config.toml
arch = "transformer"
model = "CTC audio transcriber"
dataset = "short read English sentences (LibriTTS-R)"
train_examples = 26041
gain_aug_db = 6
noise_aug = 0.01
time_shift_ms = 50
input = "waveform_16khz"
tokenizer = "char"
vocab_size = 32
norm = "layernorm"
norm_position = "pre"
activation = "relu"
mlp_ratio = 6
head_dim = 64
fused_qkv = false
bias = "all"
qk_norm = false
parallel_block = false
dropout = 0.05
inner_norm = false
moe = "top_k"
drop_path = 0.15
num_experts = 4
moe_every = 2
expert_mlp_ratio = 2
experts_per_token = 2
shared_expert = false
wave_strides = [5, 2, 2, 2, 2, 2]
subsampling = 2
layers = 10
width = 128
positions = "learned"
residual_init = "zero_last"
optimizer = "soap"
beta2 = 0.95
lr = 0.003
beta1 = 0.95
shampoo_beta = 0.95
eps = 1e-08
precondition_frequency = 32
max_precond_dim = 1024
one_sided = true
adamw_lr_other_params = 0.0029
steps = 7400
batch_size = 128
epochs = 36.4
lr_schedule = "linear"
final_lr_fraction = 0
warmup_steps = 370
weight_decay = 0.1
adamw_weight_decay_other_params = 0
Rows from block 7 of a small CTC audio transcriber, named by matrix and row number. Rows with one number within an expert belong to one neuron, the router's apart. Each number is 50 + 15 x the weight over its row's rms, rounded and kept within 0 to 99. All counts start at 0.
Before each expert's rows are labels from the 100 clips, of 14976, where the router gives the expert most weight on average: "responds to" is what is common among them. Only what is clearly more common there than usual is listed. The data: short read English sentences (LibriTTS-R).
# router: router (model.blocks.7.mlp.router.weight, 4x128, trained with AdamW), inputs 0-127
# up: expert up (model.blocks.7.mlp.up, 4x256x128), inputs 0-127
# down: expert down (model.blocks.7.mlp.down, 4x128x256, transposed), outputs 0-127

# expert 0
responds to: the word "you"
router.0:38 43 44 60 51 74 59 43 59 23 60 52 44 61 65 50 60 42 52 55 38 60 43 77 43 64 24 49 76 27 72 78 36 54 56 42 53 22 34 76 45 58 67 30 42 64 60 43 28 18 48 61 51 73 77 65 37 64 47 52 34 68 51 49 58 29 45 55 38 41 65 45 35 73 56 54 35 29 40 73 16 25 52 48 44 23 73 48 10 25 19 57 58 43 58 46 52 60 49 62 58 60 49 56 52 60 46 36 51 70 37 65 49 54 42 52 39 58 71 28 67 35 30 46 39 20 43 46
up.16:39 74 36 33 71 47 50 42 66 58 44 54 41 39 43 27 38 51 61 60 47 62 65 25 46 46 81 25 24 35 51 67 50 41 51 63 34 73 24 65 54 73 45 49 47 54 38 43 31 53 44 88 32 39 39 53 49 46 17 70 61 59 31 57 25 57 58 58 41 52 29 23 61 32 60 50 60 38 28 46 45 38 37 34 47 47 47 56 32 23 64 63 16 52 55 71 32 35 68 64 26 45 44 53 49 72 38 59 45 55 52 47 49 49 41 16 66 58 64 31 32 25 15 62 57 40 73 45
down.16:35 47 25 65 34 48 38 43 67 56 28 42 49 49 43 23 58 51 35 52 45 73 43 47 39 62 40 72 68 32 27 35 49 60 29 59 59 21 34 64 58 16 26 44 26 65 48 54 26 34 60 42 72 41 40 58 54 72 53 33 31 63 65 38 38 46 36 66 58 29 68 75 66 53 35 63 61 36 62 14 75 33 55 79 62 61 42 22 42 54 47 30 50 56 55 46 39 45 13 47 42 69 29 44 52 38 56 63 43 71 41 76 73 37 61 53 45 29 22 44 45 47 43 41 46 61 45 46
up.17:44 47 56 34 12 52 35 52 41 56 69 58 23 80 50 39 70 41 60 68 43 42 38 65 42 45 29 29 54 28 39 34 60 63 52 42 54 52 59 37 45 48 49 45 23 36 41 64 25 28 66 34 69 42 55 48 16 79 42 46 75 36 44 30 43 30 44 49 55 46 48 39 53 24 30 47 25 36 15 57 35 39 23 60 33 63 24 39 36 48 33 46 54 41 49 32 38 29 38 52 66 48 22 42 55 47 59 21 45 38 51 61 35 74 47 22 42 48 47 42 38 56 53 32 19 54 46 28
down.17:54 50 54 33 38 68 70 62 58 59 71 59 57 21 74 48 47 46 64 42 56 49 41 45 60 58 57 56 58 50 34 43 63 54 36 55 65 43 47 59 25 60 25 58 26 39 51 27 47 49 75 65 35 47 78 67 21 71 60 63 40 52 57 52 60 56 43 82 58 19 58 65 27 48 53 31 43 58 26 75 59 94 76 80 53 72 58 48 40 48 31 68 59 54 97 32 77 50 40 21 60 56 36 64 71 53 34 44 47 53 55 42 55 44 44 46 57 71 66 47 42 47 51 58 47 37 30 46
up.18:47 27 57 62 25 54 41 61 52 51 76 35 60 55 26 60 43 50 50 68 32 49 34 46 68 54 41 42 38 15 71 48 76 44 42 55 34 62 51 51 55 68 73 29 61 50 34 59 34 33 50 66 55 56 57 53 18 60 36 44 32 35 49 32 57 24 50 33 46 45 36 57 31 39 41 19 56 55 36 55 41 55 68 60 39 61 46 49 48 37 09 53 64 55 34 55 73 50 44 43 87 67 26 44 71 42 34 38 58 68 51 57 64 56 04 00 54 51 55 59 39 40 50 44 57 40 66 53
down.18:36 26 52 31 55 44 45 70 67 52 65 65 71 30 56 38 39 45 54 60 46 49 42 47 59 32 57 32 59 45 47 32 57 20 41 56 42 51 27 67 50 52 49 68 39 30 57 40 21 50 66 42 33 56 58 64 38 48 52 44 54 83 46 49 47 40 76 43 48 45 59 59 33 63 52 46 44 37 60 26 30 55 67 56 49 39 27 67 49 43 52 77 63 27 65 49 41 76 54 27 38 55 51 65 65 82 09 44 75 27 51 64 66 60 77 56 65 36 80 61 38 98 57 66 56 38 27 51

# expert 2
responds to: voice: male; the word "the"; the word "and"; the word "of"
router.2:70 59 64 49 63 55 88 46 83 61 60 48 68 64 69 31 69 56 39 54 54 50 21 30 74 48 73 79 64 43 34 37 50 58 36 26 45 56 46 44 48 40 60 41 56 48 57 19 73 38 47 58 51 58 33 66 57 54 66 33 38 56 48 29 46 52 57 31 60 64 42 35 84 34 69 65 47 40 57 34 29 60 59 35 48 70 30 38 62 47 55 14 57 58 34 77 53 26 39 58 62 43 59 56 29 36 46 68 68 58 33 17 56 35 55 25 50 34 37 40 32 52 32 36 31 46 56 64
up.16:23 63 53 56 41 49 41 31 36 57 49 73 54 46 60 79 64 57 18 42 62 61 50 53 55 41 55 62 55 46 30 62 46 65 59 31 56 44 59 52 40 45 53 48 40 66 34 31 49 53 36 67 83 69 46 66 26 73 54 24 70 63 45 43 53 52 32 53 46 41 53 27 51 33 33 43 48 64 39 47 33 45 32 30 46 55 78 99 29 33 76 36 60 50 65 66 63 45 47 40 52 39 65 21 59 50 51 55 75 53 50 42 76 49 62 29 44 54 63 45 53 23 66 42 43 21 83 31
down.16:49 67 64 43 48 50 41 44 54 41 57 65 34 28 60 48 58 41 69 42 40 34 61 52 22 50 59 55 45 37 85 40 78 54 28 67 81 66 57 27 44 44 52 56 58 51 66 43 46 73 34 45 88 67 25 18 39 54 51 52 47 66 61 53 60 44 55 84 17 43 34 37 44 71 54 44 37 48 83 54 65 40 16 48 37 61 54 44 48 72 58 31 45 47 24 37 55 36 40 64 61 53 50 48 61 72 62 54 36 46 54 55 77 36 55 65 38 57 66 64 47 61 18 44 49 65 53 90
up.17:51 47 75 55 61 56 29 36 50 96 38 31 36 37 09 46 42 41 46 98 68 48 26 59 40 40 57 50 45 55 22 62 79 50 65 61 62 57 61 55 65 27 51 37 39 55 15 48 36 59 61 78 47 24 54 75 47 52 52 48 51 57 48 27 56 34 46 40 75 44 28 52 72 57 57 42 47 55 58 41 43 56 38 59 50 62 40 51 51 64 54 19 46 63 45 93 46 55 37 48 32 52 56 62 41 59 62 50 71 43 50 25 46 29 42 30 36 43 35 55 24 52 62 47 49 68 50 35
down.17:53 40 63 44 60 53 57 44 43 26 44 44 50 57 78 61 79 51 79 66 50 41 44 47 53 60 45 49 57 57 34 23 40 59 12 55 68 32 63 48 40 63 41 48 63 40 57 38 57 63 51 24 75 55 63 21 69 64 32 75 50 31 60 63 45 68 66 67 63 61 62 35 41 34 59 67 31 52 44 70 66 45 63 59 67 28 55 37 47 47 29 69 56 35 58 40 22 36 39 27 48 68 72 36 50 51 46 35 33 60 58 90 23 54 43 37 66 62 51 66 90 25 39 35 39 59 38 45
up.18:29 35 49 30 62 26 48 52 57 52 48 46 36 23 67 77 49 54 33 61 34 61 77 30 38 68 43 46 69 56 32 50 53 52 47 44 48 51 56 30 56 56 40 52 57 26 58 75 38 33 45 43 77 44 56 57 59 55 53 76 67 47 45 46 57 43 70 60 51 51 58 81 80 67 72 60 60 59 65 45 28 62 75 42 60 10 42 25 57 64 23 46 47 42 74 45 62 59 55 46 51 78 68 29 40 32 39 46 60 29 66 55 47 35 76 29 33 18 53 43 17 37 60 55 60 48 61 74
down.18:70 69 30 66 39 45 48 53 56 71 54 58 57 61 54 39 71 43 30 16 69 26 41 72 34 44 36 47 53 31 52 54 55 55 64 68 95 70 45 71 36 53 57 35 42 58 47 54 40 53 57 57 44 55 15 67 14 53 33 39 62 77 45 38 78 69 49 50 71 71 56 24 36 53 35 74 73 77 73 47 39 34 32 44 45 27 34 64 37 40 47 42 47 32 19 52 48 54 42 68 38 66 33 54 41 64 58 57 59 57 39 68 50 57 58 34 51 36 50 76 69 47 69 40 59 33 55 46

# expert 3
responds to: the word "the"; the word "of"
router.3:50 28 28 73 46 39 49 74 13 37 30 54 59 70 57 59 40 78 75 32 60 56 74 63 38 55 32 41 56 42 47 48 43 56 58 33 73 31 43 49 41 44 67 73 61 63 35 29 64 45 27 19 35 72 58 30 53 54 46 53 38 65 35 59 43 41 47 68 46 54 38 48 48 65 56 37 61 59 53 61 46 53 38 56 69 58 63 50 29 36 19 83 61 73 44 30 36 51 54 46 29 44 41 60 73 83 57 13 58 55 49 71 40 46 30 52 29 62 58 59 61 43 36 69 56 20 27 51
up.16:64 41 57 38 65 35 58 52 60 63 36 68 52 42 59 31 55 13 48 38 58 63 28 47 47 43 37 47 40 33 79 50 44 34 52 39 30 79 62 40 75 54 67 55 62 26 53 86 42 80 45 55 52 62 46 62 49 50 76 38 61 32 39 53 69 36 52 43 48 79 47 43 68 57 42 70 46 29 36 45 37 47 41 19 35 64 31 68 62 63 68 58 55 68 54 80 65 51 44 72 38 46 56 59 37 34 53 72 37 20 34 32 47 18 63 54 61 39 15 46 40 75 37 69 52 66 52 41
down.16:76 52 61 43 46 54 50 46 37 48 52 21 63 45 47 48 56 83 20 47 51 50 16 19 48 57 65 51 20 53 49 34 22 24 53 65 60 32 67 68 53 52 34 73 69 68 50 32 79 58 32 46 62 57 55 54 39 52 49 44 55 44 41 34 53 40 51 33 17 46 27 49 65 47 53 39 46 53 60 75 59 75 66 42 69 42 75 53 56 33 48 48 36 51 52 38 37 52 41 17 40 32 67 45 64 81 65 41 49 63 39 47 84 79 34 69 37 61 44 57 60 53 62 56 65 34 80 61
up.17:71 41 51 44 53 40 83 55 44 27 22 64 70 63 25 64 36 25 47 60 58 47 42 41 23 55 29 81 38 37 55 54 43 49 53 25 51 50 57 68 87 40 34 48 53 32 35 20 38 44 49 39 45 35 73 72 60 37 43 44 30 50 32 31 51 55 36 47 57 54 38 47 51 46 43 63 65 33 39 36 26 67 58 49 38 29 41 93 57 39 21 37 51 47 46 27 69 63 40 43 53 47 51 50 81 51 60 28 45 65 60 58 73 72 41 12 38 50 55 62 65 60 62 51 32 62 40 49
down.17:55 51 57 69 46 30 35 54 35 63 41 49 25 70 69 18 36 34 81 43 29 60 57 66 78 41 57 38 53 69 49 54 60 70 59 42 46 48 56 25 41 79 32 34 42 40 49 63 37 64 46 32 48 58 54 45 44 58 40 49 38 80 53 59 27 58 31 60 63 57 42 51 06 53 52 63 53 20 74 53 41 69 55 24 48 45 56 61 58 34 62 22 43 56 43 46 48 49 44 72 56 25 75 52 50 35 55 49 51 29 86 43 84 40 39 66 44 33 26 52 67 45 68 64 63 37 50 28
up.18:47 57 38 50 41 88 41 51 64 67 53 47 62 67 54 73 40 38 37 67 39 63 40 54 48 62 40 87 59 17 66 56 43 48 57 39 57 57 38 49 48 50 55 64 29 33 79 57 85 46 33 53 62 50 58 38 41 33 25 60 55 75 71 45 66 56 46 54 52 55 78 77 50 77 38 34 56 53 52 55 69 33 39 74 49 48 61 51 50 25 52 41 53 79 77 65 48 43 26 60 72 31 38 66 54 48 41 49 47 40 40 39 56 25 59 15 49 32 39 84 51 53 57 38 58 41 10 43
down.18:41 42 60 60 42 50 49 40 64 52 60 28 45 51 55 47 57 80 43 61 59 52 31 33 50 48 55 49 27 42 81 42 43 32 52 64 54 32 45 85 65 37 28 60 63 67 60 61 16 40 51 63 80 64 40 44 15 71 41 42 82 55 70 55 49 72 36 52 43 48 26 71 38 68 40 38 53 48 18 48 56 40 56 83 45 47 52 66 70 59 51 54 80 44 29 37 35 64 43 40 44 56 47 49 72 82 42 50 28 42 72 69 56 51 29 48 40 38 62 47 75 23 43 50 66 44 79 48