{
  "input": "waveform_16khz",
  "bias": "all",
  "expert_mlp_ratio": 2,
  "positions": "learned",
  "steps": 7400,
  "batch_size": 128,
  "adamw_weight_decay_other_params": 0
}
Rows from block 7 of a small CTC audio transcriber, named by matrix and row number. Rows with one number within an expert belong to one neuron, the router's apart. Each number is 128 + 32 x the weight over its row's rms, rounded and kept within 0 to 255. All counts start at 0. Numbers have three digits each.
Before each expert's rows are labels from the 100 clips, of 14976, where the router gives the expert most weight on average: "responds to" is what is common among them. Only what is clearly more common there than usual is listed. The data: short read English sentences (LibriTTS-R).
# router: router (model.blocks.7.mlp.router.weight, 4x128, trained with AdamW), inputs 0-127
# up: expert up (model.blocks.7.mlp.up, 4x256x128), inputs 0-127
# down: expert down (model.blocks.7.mlp.down, 4x128x256, transposed), outputs 0-127

# expert 0
responds to: the word "you"
router.0:102112114149130180147113147071150133115151161127150112132140102150113186113157073127182078175188098137142112134068093183117145165086112157148112082059124151130178186161100157122132093165131126144083118138103109161117096177140136095084106176056076133123115070177124042074062142145114145120133149126153145149126141133148119098131170101160126136112132104144174080163096085119104063114118
up.19:134165080138118161115156133139115145139167104115122133075130078122124117183082135137158122114147143092184126146161166184180146143075064185110132101162155149125158194143138178186114138095142092091172098086103102087193148097112070151090155139180121117130169176121078145104080107141144081111110121105080114179172153108184143104155127132175093145175113157103148159135129157070133154079092
down.19:133115130110105069162140153108013136154177152095120083162113109168092125162108112137090160092165161151113182105144117188113182128108124155127178097123113133065142142156099120184073160133124165123158151111134151151164090115121142130121096148059135144123167145181182129145207093197087145109154129148138058101153159122174136172141131137121180107173168112147095112104124121149167100146111
up.20:098175119100143119125124129123145095136158159124130112146164115101142155086136110131139171116135187120169139108160140086144095101057167144105074162135152150154078143130150119143070216042097066150136160105116093105111078166061151154144109137096136138099161134097201129039141081125120134083162206134077097128141116070117164123121127096124144112122097186128124098180136137147140084141128
down.20:111165068117095167166098157152111118098143101125107136125095091190078145088154188083128084130123094119145083113185093144172130137121171180071085153165181126152108136141175128173126127146164155138082112163130152076164128174087134120134157128129125097094071174122179215150134155091164047103161128154142128123167187119140117138117084134119116107121123148092089145142101072146089124109073
up.21:122140129096196071048122129186082136139144148175126144154167146129115126185148102168119102093152114152184075111097116092150098110114096070136148119161135131171112165173135138143181145101181073130167108055158170169098185107104140112153218169115151103134103129128130126091200126128177156153147079134169122109152144166157136105123149129097094100118162137121140197149149131086106146144154
down.21:109139114121142061151143126099101095165111132131096100156159119094163109098129142056148210116137143115109128129030122155089109102107153152111082162112128139107155135103101079128189120148151173143153130112134161150119099151154122124217173127107161081066070160145103124112112064068130118135086090100149124133155154153096165089153141155183074155110185196100128109155095094088123141116092
up.22:025112087093107133049139073134075162146123085115092161075161124181106141129119122087178138091150125133119079132138082136167116192132120162123171089111175143113095100086072106126065054131112091139132104049087142162131106103095116133135128139121126109155122108172106085092146157152081124141177158210147137143122171144102175151077131141149073120143136142123137146136143110117143120118143
down.22:186109153179135113185168166116164159079110091164114112132099127122122113174101165104112149091129042130092130159080136089107110127076172141116160176123084092108119137164162131151165139137148143145099151158125071146161138176133105113110083142072097143084126123150139132132184108064106110155104133121163063147122091139089130125163157144177182192117137166095118122135155150119136171065032
up.23:130149071133086214111125135173083103180089106124089103105112102194129109125105160162138149143171142100154157132162118105105133170047081110115152156106101185110080104123156151126100103086135140087135156131147093131138175116159134138134112107102110100111096125160137055091175096148155117143092139130084144134113180198134028156109111053110168127126103108120159124179128193099137109145118
down.23:110102156134122065108082150160123102161143103143144119167065136138200110130115123145161164098151146117102142214134136130091094118119153155145119154139162138104136157134079124149149122159096152117060109134169112114091080217146144138117119151110125180180094115072152157131061149103119100148132185104196079143093138094172168137135121119195183113110159125079138141107103176104142158212140
up.24:056068108079157146138149145138123166127098079157070115087058092091159145176097158151146164116150145116131098134131112152117081098132136097118156127104064127092112092102127134138113135148107104102093129144178112177111147133163151118115092138144056120150143169135161085093113097124109132122202163107126149122081078185112135061154084147081151149113108101169103074168055147137119048155144
down.24:128178128097113121125128120177137189095133155143118096146103140194100136116119122178076089135129043107139110119163127132133128155082068122125118096129102121163049132129101134108145095154137176098147160077075139111137104119098070108113148122120151110182126043076073139121113097185133130153109103177074146147136158074151122146130064103094066200104135080087138134133121176147123153107080
up.25:119126117125120141111161138100068091131186151112131142123157113147162161138142178181119056095062153127141092165191182133074176121083119104117133103123130118178159112139156126116093161190159097179121061132134131140109154155172093105119113096176195144155116129079075139108116102139163150160155076085126138111183111180170042083188158099129099118129159163083131156122138108139126119122118
down.25:169175173114181068089106063111130059167076131079103130069132127102108129088147165150154088117131125123047124120144121132111105177142148192124202095172145155132087112156172117117137131154143173132122122119101126132155096150156116130114109121148099101106189158168107155135171150095127110135121184142090094115137163143162075126153175097120091145134115101226128107114148162137161162139052

# expert 3
responds to: the word "the"; the word "of"
router.3:128081081177119105126179050100086137148170143146107187182089149142179155103138091108140110121125112140145091178088114125109116164177152155096082157118078061095174146085135136119134103161097148113108123167120137103125123160140101151147134152119134103140169144156128083098062198152177114086098130136120083114109149176198142049144140126173106120085132084153145147150112099168140065078131
up.19:114108093134100138125117132133157054099130119137110157116199132154125098166098098172097093121155178156106109116212120112147079149129134173136115162086171136097067136168153109120109115139152119115084175092156064195115165065143116132139138144110162081120111139086155154065121100161118142169149139119145116157114113077120183142152059104135152059114137158180124142170141127112092206165075
down.19:101118167126137156144113087069166093107071177145171134154125120132081085114111232153192165077087101146101122147117122117094177100168110141121154180139176143175136180117164116154116161110149092132146138116170115104092103148086134130163146164119119145167108104170118086089081176121056095115114117114152193156074077110130163110085127167094072122165131086133137154104130171155140162101137
up.20:165165160146170076121194134125173111172074152137158179126169141140166078133120122159138108086136186083139106112119135143146146088132064148123128128135165107126087140135093166128229118112109160109161135143112060156129125121072151115118125171149140110151135109128101102154171155099072108104091036112094161133130107086124090134117089138171120133117114169093122129101181144181086206082163
down.20:105121114147118181173173077147096134176115162162142199077108133130095071069156128186101107134140109134094090115109210105114173140117116164148147114081165146122095128135120166179155163118101104189098118118158155149085162154185221110105105118121112175061126172131113076161118135118156136142203134114070132142131138107144194109159127142160092145131124096170115080154124129114094105129130
up.21:159108077109125163128142097089120135126112168100106048148080166133076125126089140164083148116134148108139196118137187101151155148100152126130169121166109126179106125118147082079184146080132078113144118157134143110114055063164101125143103178087072134172103121102142109152093151103129160085173118143122143111105135112147125125193133116120090127096058140167110183155225084147130138144076
down.21:105136118162157163099125140132088100184098131111139133133082146157149143041157179122150137111119193126099122134121097067194130154092153134175163133146159180108144069115119112163102153141140153077061128124161058098164127080111084140113125137128122106181132122156123135101095082061183143162155165130123125123104180122093125095180087166129149158159138082149079135043131182153110110107104
up.22:089184106132072092140148148139128186100151168132174103099103134126165094173108110120097080080157140168116121186157127103141081119154119128098082106154138163151109191083156159151135143153121072085103108074116095140168163100123130164091094094140213170146158145109118110130082102142179167113091118179138190180114142120154125089145114120114144126101128137090168177120157081175117065139059
down.22:118128209075109170135121148127096103123097107142154155127171068121177061106133072150095155126117111103075161102116168110115150204143100152117109142166102153163116115183165097173153106152140100115128141147140180132103072114175116076122162183105096173084108094132114169139151156164154124147098201118141112138202127106145090117067126148076115170174101134157146090112126138063151136120169
up.23:209102118180108082089133076168134174141083143099117133151144120172147133147097102183182098111102067102165070108142173104140117077109136156171115149070116137093120132101106114107149103072091148107117178175128143158110175080099089159109145135137159111136176116132136134093084134161151093153151133202164121084143141185121144120080094057130143150087089153088171175114125116127108147095079
down.23:031083128054078161113150151128154147149105147084136152088181114130098140158147156186106126070128135103089140167119117132078092173105134087110108117153147128166115099136097132101119174140141148134096155112167158127198084076148149112099132094031108149087078138092142183121142134161161188104102123141180099100170121110082094108167154162153112162148122157156114141150135084145094103090161
up.24:084134132085092106149162123175136112176161182147145127125124107174122105124131142109144142184143176153122167107160070111098117125165076090094150180124059127138136096161108095073078083123141055143126124104144172090143169105070093105156118162123107088155138151044172114101132154142154119081099115118083094114150162091116094142108098114208132088145107067095103102114115081104075110112166
down.24:153191133161106140144127179120141179105149117137103155109171164124191101113105102156097139165123071137139119149148154118084199137029103138128112144097071135164138135161063135137121136204132168144126135040091085113132080103140110131157092136067129111113127116162117110114115071124119088139105112175127105145116115189134118138121148097171137122107171072116137084183173139098174174185107
up.25:090065152166118077119147107102122114198101179054145159115147150147100126166067149164080095075114108095148106124121165127178123112169085105161107141178123178124079163110136088106200140131152116159117122195183111136084070111142085186158152088135135132160126165148097121143138123132128065108087108153155079100125074135159163104136110153127122184124131112112191130118168087097116160094141
down.25:126121101105137121143139126147160116163128093176100144131129142183107166153153136137133111095186119140172083181149077143100127145154095129167140175137138104101147129156011145123107138106151190066094136079143151160164106174169167133140179113128156128087113165076178156115098097113121133114078104121175142136113134080149142098209110060115101099120105094171096104108187139137044144126143

# expert 2
responds to: voice: male; the word "the"; the word "and"; the word "of"
router.2:171147157127156138210119198152149123166158168087169142105136136128066086179124177190158114093100129145099078117141119115123106149108140125144062178103123146131146091163142137161093102141124083119132142087149158112097201095169161121107144095084150147095123171086102154121138050144146094186134077105146153114148141083097119166167145092057141095139074127094100106090133089099087119140158
up.19:106113101109105113132100045073150127125098147131088128153095128200144125140072125125177102140097057148093164138118103095177109072130164123160099126116100090144169104076187109120092168144072106071126092165083084149149176115069162084091136117182089176102133152144141120174080131124108112075150100100196096120100118078100140106123150140096144164104151114102124157137103180131139093148158
down.19:150077091069132194124104144161156155125197096110106130133185112079149102137099160099097134101151152143121157128141116161141089142140098107154094171125132158098109133201075157111122132088124182134099059116104162066093158173139121075124130121164146180110140150143143165061086182151095184128125141137096187137160100128165059137113077159106112185108158111103138099102172107116149121127071
up.20:088099150078107175153121150088200139148104106150093108091110145066121089132096131156211104130168132115138088101134113111102130101130137086114131145100147116081157145131067188141115127118138137150135113110063180159063112134146064146140147132148120134093088136121122143163052167152110103133106121135079131144171105171093169134073052065117156127126128096116084139172117140119213119121193
down.20:172148135106121161110138077139127119119151103133175095108165146146117129116166089104166132055198139132103122119149149187157088088184082171142130154117096123136052173133124130192138182099158105122112119183135087138134108144111136153174123165117075115183160125167116162098159132170078143135153126098169102149126219136204104093123100125117119123167104152114114154086108060106101053127112
up.21:128119125116154140113104084153153116100142145113101140156195080090171156132162131166127095100125058106116151078091161118162160096130138020160152145128131138124123170116151191143129112098158083113125109159067118085102194088096072089138151074191125119133088121110197114125129164154145177082134167099113131066125064105137160111154141158110166090194147115109082106114115138139087120146115
down.21:114154164143110157138120102131132136108134106154107117095136189119116149153182143133147130135117122141171125164187159058141122127093179079121153110125215143195127089119117112146115153095083166136089135103124088115108123130185145093097105110098075128175079111056122176115131146209086089133108158035169123086123127194133125105083139074105120141096145153097083137111117096146149124163192
up.22:098198060149133136150138134103107162132119172104112139134152074134093121142125073145164082114091108118112116123130060190070105095134122116178162159103134175151157126065187097062101153175142097133125128116119121137138097033121152104114134155169107130141124163155160146096116150095107183166197136162132076156077170133140140118175086085080116124141144158084111182135081128098116133086114
down.22:112067117119112135135163119131088090177165137116134164096106080168121103157114087101145153177146183172111085084176165150181112107113166180112135143136078107106107137169145099167123092106137098114130064106153090119148170132125120169156144110130164222090108148165133141046143154088117166116105146151084139093102151120162063116172128184131192111137091120131129124145145052135082108096086
up.23:145172109131119181155126119137148114132106128147143116143127076126183176160123112133188095115084150110107171102138129127158176073152183060151106112114131085120095143128128110151133143165116085080107122121143140074141122079119148083135146134170122151138179126163073124054125180209169100043108157194119116141163113096178109143187133151086175135188126141098130155075061137129124147098127
down.23:108163153150145089102107117153116127108121111168124109096200137105078156116131124105137157065139124142141097174153099141165108135104141101152109100147217119148141110132127116107080168144106122116102147138089116141146196170138156173164136095150167124178064155133045099064074138134109066119122115069159073160147095185160104159125114150184185178174125069090112124151127134152134105073128
up.24:087100107101129163095130170105160114187128047105176113150205075116179153129109131139128137122079135120150113122100126105148152119091153160147108089154086086093077066089121124116179156097087121139155204207108136083125164160081145089151082132120070169146164132084161130171191158124105157174114121140151101097132108089127134112105187155133115101066127085119132121112103141130124101170104
down.24:098113120114181144175150066111181134166133176105055065110123130111143104156134083128099113134124130138152110139109130179149107131217051141081140112157100107117091168129122135085113188132135125196105090085163081155206092081126115060119129155137150130101157146106170155102093194152103113124154144101074172117135107144110138142166120081159113106130140118174078113152110174144141169135137
up.25:126122103130106103216135124122100135173126111159101096078172057127139099167095106157060159127137111052115127158152133104125118129096130113118103196152120095106094161152151167170127172138103138186126131062129152122105172165144178155146142173148096083116077140113081083164132076098109116135099105178129171141080124108185089163125136157170150110058135109115146097153111102118192166127177
down.25:110102098127079101152094108141100138098075121072105162132163129113107170144169140159161117156122155112171141126176133143128164131179146151068080057143137154117167091143101130063103066176131146106117134107146162130184164093136076167146139100144117172140091148100142110168147149073138096162175145087140115216106091119140154146124149116136156116141096124116022131175191146114100121065132